A small multi-label image tagger, trained from scratch.
Model: 64-pixel images, arch convnext, activation geglu, patch size [4, 4].
Training: adamw at rate 0.0014, batches of 256.
Rows from block 4, named by matrix and row number. Rows with one number belong to one neuron. Each number is 128 + 24 x the weight over its row's rms, rounded and kept within 0 to 255. All counts start at 0. Numbers have three digits each. After the name is the row's rms in percent of the matrix's.
# gate: MLP gate (model.blocks.4.mlp.gate.weight, 336x128), inputs 0-127
# fc1: MLP up (model.blocks.4.mlp.fc1.weight, 336x128), inputs 0-127
# fc2: MLP down (model.blocks.4.mlp.fc2.weight, 128x336, transposed), outputs 0-127
gate.48 111:123137140142146160108121148101088165112096114170104163120130125115085163106118120139118131102132149142099132095122150115120123092132166094153156170106148135112101133140107109147090150165107179115115091187168149151153127117136117124132067099149105116170139101107093143122134164098162118146155119125130119133134137110167136111129115127147144131158112169156140089109110165107115149123079
gate.49 111:160166182143168136138123131104126130126120079111127114132090092138115147101216171090087134131108137118135131126067124119061155145158127154098157111122131109098093138159090133107135127077114114172139131128109135110129136132137130110150126095140100131141114182134128120093130121113107109158112140180084133135145132112126135115143113114110117129119160129155125107126134121144091125148139
gate.50 099:123153130157129136138131082111154159169160100159131083131132142091093167169088109137120127147154122130145152107112164131141166118146120111122153113123124107113111122145134138141113170121125107111154120153158155130159116070103100112108115133078085118112119141159151145118129090098111146164118134124109147123118166098123114087121156097122127131133133132124124110190179126169089135186110
gate.51 111:137114148131161161135145126138103096124113132158061115101155167116123121124145135150107140144078132093151138096136118141156150142124148115087129084153089134118121097129130134163131136115120134121153095111115108100129170108136132154098113152084120126176084158143128155107103133114119109159117137070098136105121170158134104116132112140101138083151149104101164117137137161108147140128199
gate.52 110:135109151114157165132104164132080106083135128119123107140089163171092157167108110154146149114153131146115146132139096149158146132123176147107126096160113127081108153132142132101076111153163146116141144134137105092147140134159137116115113093084104158169089162167117149111133139139088132130103101112126169077135130118076105120133134113115127148125170136149151125099114146122156132123144
gate.53 097:140156104132136062111093154086148142135147146111135113115122138160137123130132142147125157109131124136113162120106141132172138149125130101159075113145155128144107082089129107129099129177115114147143120128169129113094119125097117135157122101165120095073120134091086139137133112110152076112142131133152085124190144136133181112173100126113119149107123104130120098096120135148152171101137
gate.54 103:141154146114107140154121159124097118074171116108107076110099118132082095115154099159102122073122092123171143140103164113127141114119105146100156145141135139118097156112149107149157126121142126162150109180169153140139142140104145129133148113100098168159099152136107110145130157132106160121094149144143096084109110159100130125125136159112133124166079127182125133113116131154158117122113
gate.55 105:169102111128106133126130118156077166127171152146184129120080183138152119123119124118153092091154101124127152177173156128122158130148106107131109111143131154141119140106156126087146134101119111112124129166137127136131124121130135113113152168084151105128179179085129082147109138157114103129122123109096090101143166143114093127119141122093109095130099150113126129149144121127119121151173
gate.56 087:138124148108124106094157155157139084110123101152079137122137090106071126126163129123136119113124126171109137089124127152120155110118087145165162164139086133130158137136155154117157143139145135123106128137113112089099170078122116155083143133104088151154099176171163118108120134184143114129139161107128122081139092116112129103132123130135120123161160119164161136145105112154120113136148
gate.57 082:154111147092139139156112144164149133104119138175137102146107088168093144084137130120114141126124097131118174127140123111138118132120126161150139130164124111119121157157142134148131164077137148106098142184138134069113178147141135157121145127139094125118077122077140098107118090116134129096081144111150137133117134121133081148135119113121135107121141160142180100156127112123100136137062
gate.58 097:161112100092106157155172156122121097108107168174064125128127124164101131106108155127085117131095147122112105082131143114111131118113097113149127163148127141087138134131152134132125128113103188135125145130103146135121133151078114142122127117126125106119070093136151126138109160128126179134160138164167137095150144170160113089129170125143123126132097136139090113101098141175121117116122
gate.59 114:139151138161138135123163114115153140128125112135122159106138098111121141083089156121153119175113111113122126109113145141139118114130154143111127064096107099162162106125168127119131133133119108121089149105067116140094098126218178107108156121133149124120147108104136150110097153117151138117143137152128100147154136108157115160118110139107112116167131084106139147086112080096123153155126
gate.60 104:137128071105180133128111175166105117137123127126095142087111156113174129168143104137188130105121149138161129112147131134112126109119138112129148127127135167101144136104144147113154136157118125142111123141120165142072100130133120157151114123131098115070124133137154143123122110130149123124191127156097161103092114116129156118111108071165127125131133118164074112119109077154110141166133
gate.61 098:094104108127102119134139091179120146129131153121130173153099116140126132111091114124124114061145122129107120152143148127126099134170149143120107125108124096153088076102159130100112117122100150108111197156071091122097129129172106131118118138120123123116131120136090124135175145137118186108113116137139151160137149092116125178110140132152141146115130150172095103131137167156140110136105
gate.62 094:078126121115094135097084130122159153098103090096155124124098124144127111095112122101154104133143164155131166116168157155162102104078153116109074135123099137146103142155100132090158134120105173105091134126122132126156159164162110121136138116100156130136127128115146150114157142165123127116134117122148130154160059130130140132127119128157144123146126164118169100161134136099087148103165
gate.63 102:136138164100136128157143135144083098148117121135123086085123138143109170114135143118098113092160100153128092137161123128139136113134138168083135159169102100088086037144133140166082126127114157161137140132166128090123116157135105122143134142141115123153067135133130144127152124105092134118140114138132119099143084099132119111126149122123107140120099151152092104130108147153161145154109
gate.64 101:160146152069122149134111118122145122082118123133138113122119120146091146125192143116096114124103173150111117138131101129096103120177139174125167096143136093121123113146127088105116117085140125179164127099102134089148142132107132116108137095132130161132117141083103118154164116112116113130160098122132119108128123083109071112129164116120111119136144091174128104130090111168160098125132
gate.65 103:120117134113135135122123190130110150102103168103142095208148112099120149112161147091124116137094090115124100170131124087102128137151081112110138161103146095090149161125119134122113108135136139156117153123118154110139148141084149138147143097121144164142107119102125085123168142155118141121128138124167177131121104100131105071125167151133152103128121144117120147124079117112093135128160
gate.66 102:128082144113132152134118085146129109105120130130087104140142121124121094131125110163142095118128150156161134127123065144174109119126115105117145101218125133146105115138158154139120129110124152122136134081122081113154158114121103107117079135129142104184099169152119158118122106113110133091147102113160118108102127102123119129152134104148158120108170105131178155158122167145130138138156
gate.67 106:126138144076142105104133120145114104146093162122121122156158130120144094143093119089103125176132117135130111131141117160135162140144159118121123146167064102138161098119137138145140127120122155152100133107105138109114127100122128137111122129094159111187122073111118114133089179152182154130149135171118118153132112131146165078119130114109143090144111104131166152115116072129121162108094
gate.68 094:141165131120174072129131123143092120115118137122141106144117127148118153119142154116104143135147092164077144124143108124135166124132103137118118088111128098108122123130164137170131148125067114113108148140105113152074176121110128140102161117121111137138140208132133106093122124123166134086135155111153121111149119125181121126065105131137140068100137115102141118125121136089108118156132
gate.69 115:120115135136137115123149115119083102116129155133104162135146165136088182102107152101052137154119087092147114125160160096120107175114150126145154116124128130133114133113142109149115162133114131146127137114119123117130140089120119155135091141154132119117101197132126107086118142139112119124104174168115135074112129159136096081171175133155109164143134097122125169102132108104138114121122
gate.70 110:100108087119176122149104187137132102096164157133098129135168095087122119148153129116113126100123117143108100129130146129108155103140100096172118140110139125101100144084143132138135091158165173143125115149135137150147150145150143186096093122142100180109104119110132148138099151149136128105141147098122125140114128124119162159082105108156149133149144119112151136087124131127177129167085
gate.71 075:106135133145112127110113141119139128091121114193141115136076128151094134133107130113166191109142106095133115104140131117104129151155117139113097159144140177084163144133101098084097139109175162127115135156163133109118118134150151151147100114147115100142086134102098131112121128107161137094109152113125110130132147125096158159136174157112138137099166126168124111104112081150150154081123
gate.72 106:106112104130139144149121128161132160121152090170155139111146114175140074129156081137168112120152116149150156117169084115116128152124087135108139140128195141109064089152098151101132155125118126196132130123171130123129157101170108113097107114143153098117088116128118125124129108154134128098123121126119125126131109110129101139105138088158126085146146121118108116127110166096138157117149
gate.73 108:123146107165133137118120119138161191121127161148174135136126095125117150112126139097132157115135126111134129180136112117138126138167159148131163144136103135135106126069137084132086113111124134153144144125092147118136108108153153122104148126120124140099138163166121129137089092092072134137094089114115114165121129147110132166130157127104118109058090076096140114124131090146137147102166
gate.74 099:116149149156183154152159123142097136104182115142134123114124170103084139124132102119093148141118161165133113114131112133125147159161144175093120135122093164116094100127117174128113091169131091139140138132141138116124123132121096104107140134085108127165124152164115134140128103131121078081154092139140137093103178116128133135136075120126088081131130123132144087147117119155165143135113
gate.75 105:090129104135083090125151128148145118130127092138134119120134126113124134154095121117123140108125068168083137123147095109166158133147107141112128134146158136119075152143132109089135158122089108135146139116134134098171167122097161169112133139098123141139155157116170126114093092124115137161112132137141143107131091075131179107145178112130149181099114142145168134106135089100157129141120
gate.76 102:095110155122140119166057139092157113137112172124133142160147043149161126114128138136150140109117098117157097163105145119124078083140148139181134139116148146125156125147119109108134121155153150123113146079151150121109127127162128111114116157162124134083080140155116117112121154123138105113152134118166164130144102119115136118116150094154102164145121094128113163149084115128135137122120
gate.77 106:105117111124120159138123129078123130137106130132140138139101133108179128140111161121160098100128102099100169165102116093172113133162131120127113101124144114192124131121159105117149124106140128122112117139076156116091110128122167085082148119114117121062117117115167124121115162084161163134147093113117110132174107108147127115149115093136161173139128131139090097115140167146148126132157
gate.78 091:128172100079110109070140088125128158137119134091117091116147148165167118136052138085127132152141128111150142126135140151137111135137148093108125153132151111117132127155115159147129115135155122113116093104130168165153148105172178150133169112100158090155139098113146128149131117151145088159124123088145099152153101145107158128119119145146152139156100111096126120145145121127176140103117
gate.79 104:095119167103148140098150112161139086111137109125118091127146135129156140121142110119119126150148110173121136149130134143109139130100094121119160139146083149084090143161117160120136135154125130101143116149166158145165098088066098129089119124128104109195134159140132103116141124143149111109112100127137135142133142087103149089152094121112167122073152116141138130173166129115109182121131
gate.80 129:130160134121161103164156095145133146079143129146127108094155099119098182101163070116126145091126127086108097143080126119134118134157160141101133145154114105148146125109160106153104129153116107200096142124106105096086109150121140122110146102127102128131114077099129084151157094115151161138111172110149118121112100112148122145127128156118137123111097104105140116135104121139151126164130
gate.81 124:093116141157203157116113156095078133158141105139148165151120134101128082096145169125150116136131153129175129116123142111119153128109122139155144099141106105136133125121200090119140165119120165131123049115142172110084125155131149118144113099138143161139156112147139122141117135090096115125126107110086130125146133137145097105104088128092105123120119115125140097115125116127151132098146
gate.82 097:147150123157114140159106155113161143088120141149131074148152114099122194131127142137118125109179141139088095119095165123128195092125070111133145147104139146123130122146138118134114133112139140099136100088124120100114127145108135154130133115117063118103121139138079095129137092109123124126097125101172152134106108142159111126145118161156133169164114172137101148142136110151130121152091
fc1.48 109:111100113091123142118137146095128141108124152149153134151112152129120162136140129130133141123132139138113141150133121138104087135129160124118110098143105126147124145091096100117094148161133107151113161134111158153137143084094148112165181105134110122133103124192131120040121130134132183123105165126118129148102076124134098119157172142121116123106122156109171066123175101137092130123132
fc1.49 129:131119143099166117162127135140139133138134125125167188123143120117138124123187167126122122094152120147109112145099109113095116106142138160115107148157149111119132124116138140119137124104122160159158117114134063070076113157104113099097132136166108087107143179083130131137180146126121153120110135131142151103153110128127090112115106067116123098110166088103123154137108130098143114146107
fc1.50 103:182165115140096171156128100110140156118116128153124157152073109162124124100102139111122155128168135092126141140143123123174058131127166116127102115140151106149136082102114129128087115132096157122144158149090100135129111139135105114089163119120129139131095144108161157145169121111102183105135125125151083149126118140116104121119125154093142125138089120096114115170160109120116093107131
fc1.51 112:110132111134121146133121131109149155169112107120127155159146115084141129136118131108153147146087138120107148117141101121134089143098104081126091139098126105158139140133106141111106128126133123121118145076133149097108130131148141153144104158100132156097117103117145141128129128125150163162133116105122138189127160085137129114159143112116169143165154106070188143141168176059106122152172
fc1.52 107:124113110108100121094128138130135141142100113136098171136137122167140092155095153140110171144117097144135137065135117150126143096101111098134127129145114142132101120110121152097147119153102121123118157145109145122143164176167150123123090093141164151132131098136168131119097127136147138094180140132114132171145128101145152069151106085160128091134160116092174089123147153083114136096125
fc1.53 099:149146113086112116114136137125112092106143133132109133104150112135142116167137120120188203132124151127138097120137101157140131110114174146148104153137126113111120146094111154094113091143107094116130168125087111157124151147102125116082092141133097111099126155178135108115109150178139136118144170167098128107121151171153124119106161102142125109115161137116122136102107162109145152138067
fc1.54 102:134130164147123114138114124140131151121111118082151135126095091111117125096161134128142106159135112129130129140121095184116133167158125148147123127116126110136119119132105130127143149120110141119065115105122177143128159138146117100109138098116127058083106141151158141089126095153161103142131107130138078160162185115174130141103101123154116132104152082142123101142165147140066138149163
fc1.55 105:113126120111140116146130155102142115142123147152134116160125135145104113154089115144095120140129121156122129134087142137100116123149131106115111125106091133132120146159117145173123106157172131110120177120133103115123156092111138129155138079171161127184135112165137189135088101067096125086149101145124158153111169097151100127153120151125096082116152123077120163098148133161144142135141
fc1.56 084:104166122111123137163123125092118166129120127118161115117137154087163155110094130119135121114141133132139144153106169162117173107112093111124100097129127121122136171135113125159078127146146146119090120117146136127113077105167159096108080152153130126120129146078155110146143140122124128152121132160139157142089130146138119189137103125127106192161133105115112142173088104084114116133085
fc1.57 073:162161137156142117140112139114127150095136127148114136151110136133136170155124143142105119132140165084143088122110134127127125127079116108082079115131119136147158178110097124124132109128095110086105146118156153103140115099126144152164149180079087140110129167151146136147138150166125139145116139152127090092100145144149100112092108113104100193163127138118115184153136127165127101129126
fc1.58 102:148150152129123095112125112124146104102138097112114100149132090125151117132083121102107161185125116116136136139149151154155155108123109152126155143133083139133169120144157111128117170172107113125155086084143152147142139112139147170097131089060120116162162113168130130123085096125131096126126115125144158153128106176083126122119145145128144117139126119100129147180129130139073119090151
fc1.59 121:142119113142124146096088139112116108149149112149110167114122134102150115173151103133095130089122116148154108145129141152152140127113145115137098120140114156108152102136092136149153156156160144126183093164184141132151121127108152148173132118082145117115154183101167126144108102132167122173170102154117153090138120147087155068145100108134098113130151125123109137109116092136142129132100
fc1.60 098:139113150090144124121159108155116120138128101153088128124114170140120113138112112088134146166134112119175153093116045126136138147104118131136142154132119159150138118123158128119125122141154115123111110141160114121080131137146117135116109155102122146148128098070150093150098170069146103135135152124109133117195093146093175152119142137109123153111098108142169150139150096128134140166100
fc1.61 098:104129149134133103128140114151118110160128080123173104103142151098126141118108132135124123150122139111165132138104165099137138142183131131137172105114137123158139163137165149108182153108115117134099109157147146108115100115186116082105147165105124123125123127108153122116078191125126089104134093130116113133116151102144118179102112104111092109129113107152093105140136132109068143171137
fc1.62 092:149099141129182135152096142166119081117135123143102142096088115135148116135135131144131145146090147110113150111116136136102139113105159147154133099163097128089109115114140129147071141140146150136128168103134104089117164087156174114073099161134107164147113131173125119114076108130113138136111125124106104112109114149124100126153157111155124170086122128127145088121116187122110171134127
fc1.63 096:082106135139131189131129108128131098117101077097128135120104143164107108165158120147163109103129131139138157082139063135093139118141135133164147136131132161106119126122117116095120143122116120125123128121126116104129142152151106118156156118103140165123095176125084134140174105141131085124118092091095139116141117148161136180158087102167125155097156146170092131115138146153161103129144
fc1.64 096:098125110148111172079140144105143144167138124113163101118109135137103109168112120166124103112121160114131129093123133120141139119110074084172124092095151119126140136143149111138136144162181129091143107132138155124125152118134156115165172119105120132132078098109108143147152119122117115105134108046156127126147148144103115117134130141162126140162119126154100126140135102181171101109174
fc1.65 102:105141141138136139144104130079123115137136090156186120115079139145140128109134168093119093177135162134133127093119103102141118096088125146113098152108119151133151132117127127103104146115119127112186134116172090103129116162104154111156157137088172151123125118113145114167132157108085137095138120128115178131127083124123124128159131099108098163173137123094167125161107095123124119110155
fc1.66 106:137123089152114156117097086119117164141114156121183188142111150129162095166125125158102111120090124127099173142115156095147091140105100122125128108082114128168098161103135170130144150101146113124140150141121178146120144090121137109131164144102119147101122160105120132110149145128167097117141121065133155089153104142112122144121097105139144122124117183163132145144146127115126125102117
fc1.67 109:152139137101143116137148160157108165122105117126146099109108143092152115064132144120144106155119164136099160099114080114144157163121135097100090118151108128124131089104167121130144127148088140127154140101121122124134126136085126136080113161154144138132137117105165111154162131112114126128163121111165154141135061101123098094154117121104148081168120140114112120164109142092102122125182
fc1.68 096:132138085125106128122112117105144104150093160137092168123151128131132107155118108112110140118124104125111155138138115187145120147135136114194176138111136129078110114119109098120154133112134120139095140175154126141129156090135162129165132127180149093084121116095139149132115131131151139142209153144131114141154122090153161121159138093123162158135120109112110115101117166084125127132087
fc1.69 123:164157145145103121135113121125148176101131087111113126115149054101177132097130120092103114142114124116119118153135129124151118129137127137152144150104124116160118160158148149121131137145087141145136139148112168149164115134121145130144149119121131111122123100095132105141123145145123132117119149093173138181141084146089153092093128142114115157166115114126130109175096099120041075129119
fc1.70 115:145105147134096098171135112118120098134155172079115107154119125124150156192108108130142146141155123108122113154129137125120103131114114170119097103158108150145110149088120158152101086145136122107074135100118117131163154117062111124113137098132097132148088114131134150106150105139145134135131147086136166127147130101155136153166121128146163111132128107090128171142139140080163142137075
fc1.71 074:134131104081124163112094139148131082112124131102089146122108113115118086122081140150093091177119133165124137134149139147109108079124104144134148090151129139130143119153118111106133144125143115096096133109124186144135152081147146122115108123116141120148114151192159168112106145138127107175140082160128138148115151189139079122119125104156127108144160129121178129123152149142110132138141
fc1.72 114:099127165093109131117154156121121136144090114139125096142121121155122172123139159121129125162104121116152156112104092134140141151135128133150168137136168104125096096142172127141149116111151123077115072127127159126122125118082115125119109140133077132157094141127101083067115166136127139125114157139176108143134109098138139132130154127166121154146091148143119069121085135107074171126132
fc1.73 107:130135125100130071126146127156125148096124164152093117118127133143136172156130135156149136118142120141118101056142143121166126126142160115118114154130137151145115071101120160079112140146128111134142145093156102152110091156139093145105093163133093090137094139112129097148151098167108128108135120080168108102113148158139124133107105132136132131136152181108111101190116141130163151119113
fc1.74 096:131153136139120131134186152118124144156094050116159123098116116116124170125106159093125165143125131123109119132141157115146117101126090180133136118110110093124077148113154133140126104126125087123119096125132116088164137157103116114125152136089142147142172129133132089110117134178123095142121164120153182140110117131151141130130140150125111095152149158139057092129102132137098136161138
fc1.75 107:118117147170120138127079112127124118119118127161165116173116145115114122119158118109178102111105071136138126156115153146177117119136129180162165156117139139135116113107102128120131151138154121146110120121157131159117126166134171093178119110126156143123148139106089128081094125102155119112137088106129123135155066102116122142134152148155124165093067154158112112153106118092137123139145
fc1.76 098:143144101159099104115150164079170094118101141142119140104119111119131127111139146136094144086144148148089126096117135116129172145179090107167134100140120134114084135129108103139136134132109143128122136152151134130145184079092132150150128133129130133101111134113157112122136131104116131134098116156149112095158151143186106162138135163112124106183098124157127109075103122141078114082112
fc1.77 113:119146105159150103137142124127124133135101105111125089106150116152110164129086135112125148126116159133147089122108102142144114129171168119161126163114170096147142145112131158145120120136148120136091133108114121099142111133104091124116104153152124156096101099148125146119149138134138124132159112155165114163089128105187177142109149104203096163099135146171070097112109142160114100119111
fc1.78 095:146119093120118106123106164141134125162127147131100142140153146157080132175122126102134128166125110155082102115132131120108140142126091102164133124083119158137164143130140138101105099118088171125125138157146185122111126131127110170125098135108116165112137137153150097113080145154152121119107142163121132149128175123141141143138139132162126112099191146124133160064131087106140164124080
fc1.79 112:125134108108138140122138100155095144120126134114154143132116150143134107092132114113079127127147120122109112124136131101100090106121135157099138141113085139140150134156124132116140164183118123148143120170113115120138130186109140112122180081105189141160186106143134150124148080126125114124142117126152144167159116165067135095140099110105112110107106181126148097084158098154124145117107
fc1.80 132:133140096143112128106113153100136145146123108180140086113153130109094110139097170129123137129123149094149100142166157111107127130126113096135139150090108175110177153149061109098106123119137129096150135130129131157113103129158154122188155125133173133157171131099125136145116101124121124122141132114106125171113171141167131185114164151139095123108134150113143077119139136155112108107160
fc1.81 115:109163137145181116113126167094100091134121128097062123144125071167163107117126153111110201101131115156142131115098111143092153090125122119173090129092124146122133133122144112136129132174131179115143117122102100166098124127132137111116116109159114125125135132127187140133170141120161139109145114150103141099118113153122121117118088108153146152093124125118136157111150169116120121107156
fc1.82 098:153113122153102092144088150122103153116155163144152145122134159121091108183109124137099147162088168099134080147155112094124103151112130152151115153120175110139135112126119136116081118108133113163102149065132179111114132111141120133162125101153122149103115081154082102115100125118161167121132133147107155134127104103177132156101168137138125125125134138144126129115100131110176118103130
fc2.48 104:136118114138156146126103134159122141115127169070135109121129098141122156086101133129143139126137116106107126177113149163129086166124109104111174121155128146147096066134160157126122144152150123093149147096125142072098132133171137152120153124135150148129116167115124071108177179164120139164150159151136161143145089139141086120128128120127128090124123131123147097126100112140113161101136
fc2.49 147:163102116160111159160104135122113140097132101105086143140108152128113146131078125153125152153160110158127158130150123126096093157142149120110113152122121113121136131108127159089138141122108157085107111127115106160183129104156132056142126101146101118130158134108168143142160112109107149096106125125108129103140166105154134145133129189158144119140171168125100108125108128130110156077176
fc2.50 098:159096143136125149087113138148110112110133175111103153102124128165139119135160139118125166116118123138104136126077157107176116171136155126094138156141129148121062162154159134078113098153137139083102115124114125191121119142144116088117168165151134139110114131142140124190119118105118090103140122135126101115150137070142162118110121162106111134106129137121115137124183115128101144131139
fc2.51 093:162125142144136127152139139104154123105117145119156160115138120109128124107128148110122135095100127103121122114075122093151122114119101081140130178129122146099106113145156112075127187142160169118177111133107148136114083133134121123121118151152130185119137110146132184128129176104169123142130099180122108112118110182158133162121135127144092105150129147078113108094140086118124147157128
fc2.52 099:144107089155152103169108110130148134095107135078131137121106132127135150154121107126131133140123118120117101105124130167120125144130153059098115135171114143117120117165153097083126167137126129127157131102140111115118095117164139085121129136173142157101170085136123124130168185144113114134129149112155139143143104117115126140087138145129109134139125146110147109094207088124078166117158
fc2.53 093:102130123110104121122114148117159136150148141132080176125127140126153085125134095134143156111185134142149079119111119122175159148111131100169134070109143143138145131113111122139163125078136138177135120110113124161077088133145127127090166130108126121105191136134097095125121114149118134108140094170113164118107124164091149145115137124165117138082128135147105165103125099133102127130116
fc2.54 080:116107113112144114146125125126102097100114098141128105139091094120068136145125142114139140113117152134146105100054137113123156133124130177077099161161122114113135136142154118108150183121119131113151120150137095142132133136150131113166111125106120053137181118149157140139087158118162132175099124115138103139134176130094102157123098118170122134132086109140138114104112119140109171135137
fc2.55 105:124155082159148159146108162110134094140118102116140141095160129153115133106099099147166073132115146137149126131144160106088156143127106089109116092132103132141079152098088107153123123149172110159125138110137150090159147135133142081127156119165093138138177117155135163131130119155127117136106132175088107110145088122118078128152145146108143104113157160110104153109103137115128127098106
fc2.56 081:128115091113147127160119145133146105134100102143143113144062149146123134131127160131128148112103149148149121164092135117134157144125124094144137121107101095159114102053147126107099130131210097147101137099102107136176131136133139088138114138092135138182082145159135110167102097104144096128113116109121133152137133151155156155107125135103119124105109131103129129145151146142086133077134
fc2.57 062:151120109136137128127136118122073113074127152113181118155154102113080139122142125122155112099111127155147113121113147102133140137162111140103143060114128120137101136173144137164139150102133138107106135121177154163081122122134120162165152148098126104105119115116128121139118075094099133095140125154149122136160104109145095138167082127141130177088108101117153140184128150149115118108108
fc2.58 103:155092135144131116130138132132066133124139147115095173131143107112151145150172119122151140164131108138143117130123175166135090123109093144147098153119124080063145103150110098140136122141108142119112145149122128174150151102102108144162123116145129133092153117137165115139106081134080114109145107135125069153157167160107161140112113135116135083163121145163100107154120115124165135116100
fc2.59 143:147129125095128107157109112099120121093079130133147100082153110145120135110109130137104140113145150125165155111110117114128113104145097114130079189103130097158148160135143123114107145130146131135187122099121133158103144149167119089109129108124124123126131101150114119108096182119149085146144146151077141133131146121126154162115157178126095134145130145116122093120111177156065165137160
fc2.60 094:102078142125139144118128133126078118096097169086101148166138126111143138168125132117156152147129131135139114096133102085126081122173130190136116112110143088132169143129148141120103138163113153114144131103095121064146144128179134168093143131073131172140103122114144096096107118117117155121128118129101104138153113178137146116166116133132141134121102123134142091133106139118122108170128
fc2.61 107:135121145138134165106143122166113150145148176119130155130107124104116119137114106095120123144168123093090123141139165152155113134123135093200127073129140129098099080150105116124140119142137123059103119167110148120177108122110139128154138154158132125087098123155125167119103081146106156107102125118127094115129086154136117128136102129110133108141098146097116152154109114132179126098088
fc2.62 097:120125065134130156157128164138152159172133133128104129143109106146144114098103152148127148118096098120136123127114128119127135181103107066165094131131110169084155121114157150118167137145142153102106136137143106089161103085108121121153106149187152151110126120133140134092165109120081142104123120115143170124169121149089144108133109145146121112140092131109114123128154094119116148100174
fc2.63 087:115131142106117159112168125119143093178138137144113149137105102145134100169147120129133138130116133163109135170075088111126166107127165154128152135108118157137079113118139124107098149111131145148123136147150130120194107152112140139101102095130099107104142127122137124150091085103140109117089118133098122122100157100138117141121068139180145147114172146140060139134138106106159153110157
fc2.64 100:140170133103128132100148125143149116171097130135155119111135144093148133143174106135144114116069146143105111148116070094153168131126134150141170131080173155138086125150130119143099087152155126168130113125139140106111117163087141191108149152123123158127104116148116143139072128118157091153147154125118132116101098112143151133116109119164124126128087117117111152135187133126135116144099
fc2.65 099:130121176143130132093142128135139103133119126071082132106170156118155162177157079107126131166108154126110109094130102124129185108108157122129145121115130141158092123118079093131108104138132129143094102151124159109139113151158139137087148123121126166129161077134106140152136099150122116162121144143112098115111071169164096142160152128109148127113156133122104148124149132136166113111092
fc2.66 118:192156114127126150102125141131126114087130136086154152136113139109118143113155114141140079109081135132111130118090112118114133119147154160091192134099161152136077128116132135112142122151149119131122122113124139118111124129105141193132180166132159161171114133142070152121166148150155105162148139118136141103109111087167156102125141114163126142123070135124119115129152123138133130165103
fc2.67 109:101126131156145108127149168172109102122105174123127173130173119137127116131123143091132090118126163120151100119128121129118153169153143123134139142170141156123200115157162152150142098127138099121095137134111179115110132129135169170126143078112103149123120108142142105119140130147122106119124122143086143159128077143108124131123201131090144096122162153140142075124124147102119114157108
fc2.68 099:100125159123114140120124125172140144154134172149090139113151149144158107160175109115115136137132112111109123111109131117193105114124141118119126141146114201103135192149158107142152128125129165137123125114133149151124100128093126164087115118149112139079150112159113163117142128150147106094136109079092169113108120103152200132117181133118123123123160143113137135101127146109125127143160
fc2.69 099:130134164148134127086149131211096094090120195112113142122126105094138130106124152118106137141103124106134105135106104141155116139094064121117128130125149118109139100072133186097140126172104130070112119177127136125106125122105125145130124132169142151117146120123148131087155135152115139131138111124120140134127089148122146116157135084113129108133131116094158083118091110142122129171119
fc2.70 113:155162135109130080123112109160145131116109124136140122114127112111127116118166151167130133127120123104169104095095135173114135152129096097131076160158130177125151162163171137154108147124114106163165150109152097144098133153094072172165104140146142138135120101119126137113105143133137123169135128133146126164110130157059138127141107096138080117099092120137134093115130124132100144166140
fc2.71 071:135128158111132113145133122106107127128108112128124129136153099076119163118106117130169130152116130137129108074161079148115123213168123119139141114153165105109085134133127154139100165122137111128132106112127116139099123122116136107152126139096146118138138130183153106142150134101104186121140129131129100131116147100090162113163109119145107093090098090134124103166153126146115141057096
fc2.72 127:092130138132109102121123073115159124139125163149130147118150125170143094100119127098107148111127132093118127125143106124144139127119128153159126184128130112126139133145153098070155116093132169158148114113127099163118103153106091106103127049139129104099123120162123147111110131163119111149133125142165121144105146145129195130083146172124090104164144176120111140108131111153099148139153
fc2.73 108:101115157091120156168158126091131121170128129117142076116127153127164112100150127139123126088158114106102154146167090116140129139115149123127147182096116129153121167100140149088149118139118152098126124095159133116119154094163168140136137137063116134096129117173123151108126104140114119104125094089095122089139160119157139162132126152196152145138122144087121111133159113112106130118136
fc2.74 110:170131103098122096158091126072168186125116074119139116143130130091164097093146121127145157101124124127140109138161103104107133125103154133139126139081135109142108101102120110114137108100109133142165136110156125114143090112139115091154128113121140121130138142088102128135138177147092147110166119115166154087121192139137145124128150095166121133094106163171153160122150120144112127104139
fc2.75 107:144170150087078105084098126117141123142140091141101103112124160101132110133180135166094097152148135108132133158162142127100137099086110126133130108080151137133154087078109090132138130124136106156150117117115132131154118146105081116114116181114139103147129139124078158123103147158140095165158137093140167119110141152095132123135140104112128094130084135152142129112146124131161126158097
fc2.76 103:111133125050110144147107111146147119127136146134119119126124119157088097177136111078158142145148141104122115153115134123153145141114104143075112103165130111125124128110100102122162124131162181146118106126143128172127135123105152099125153089156112082126114125143137147143151133099130119150121145087122139128112135087177102089103147128088141165085118172180147135105127092147088131111138
fc2.77 121:132121111146150150089114149138115108105139175139154124141136099143101113135101106077147098123143146150123096166146136119150173171115135106144172064124137144123100093100106135133172115104159116113092115136156138134098095141134162134111146109108124142141109162166125172112133083133119164098097153150163123145110070155156112133150147111104152131099103149140132174100127120164138117130115
fc2.78 094:131089139149103121084117129073116131141149090139103134106147102087126148120131096152160143179138106122182131098121169132114128125094092157103122135147136137116110119092101158103115122123141181127143124153185108108149141131124092137137129113131133101110156126133119112151099072098095142121125135174131097128123190145128107101102108149149124125110134159137134122151079132138186132154150
fc2.79 104:158095160127123126099105140159140135123110169109144124095115142099141175190110094097162098148120133123117115110118143090144129115098164112153105126130156166118086054135151135117111102171126152095146125176135116131110118138115129147092146176105153122078147124087113148114112141162114150144107156129130150119098088098127140122132127118126119145137117127163135102110125101148173149136087
fc2.80 145:136137133135130113083131141098130090136125123121137137141126114120132135125166136129081075084052132131126136155062104124130149067106140143129171151076111112161130141119096142091107102108157139156141128157116120134115123163126143131090166125157144145130089099147088158137081147177143082132144147146098123124125107093150139117127133110137125154142125159113119142139136122140141097171118
fc2.81 131:135124102133181120146106145092079090132103090098129114138136140154106172073094147112100166091095125146172129182148113132099151113171150125100164123109110121154126137136130140135145120132141141094109138112114105111140188133135136079152152121119115136163109165125134139089096102173099104133140135140111128158163140119145125132122154166149124172175130102123141116131113130138102109151139
fc2.82 098:128125135111118122142092126180172160129114155110103138112154131112158149112114152119077120147133110076110114105143137142124100150076124126103089131141159132123151101157129152112136119149134175090161098143119129110112130138115083118094138116176178162116163133088142134085141160161089155164134148117132177135128117146124141089116130118131097122137126113158139113123168088141120177149147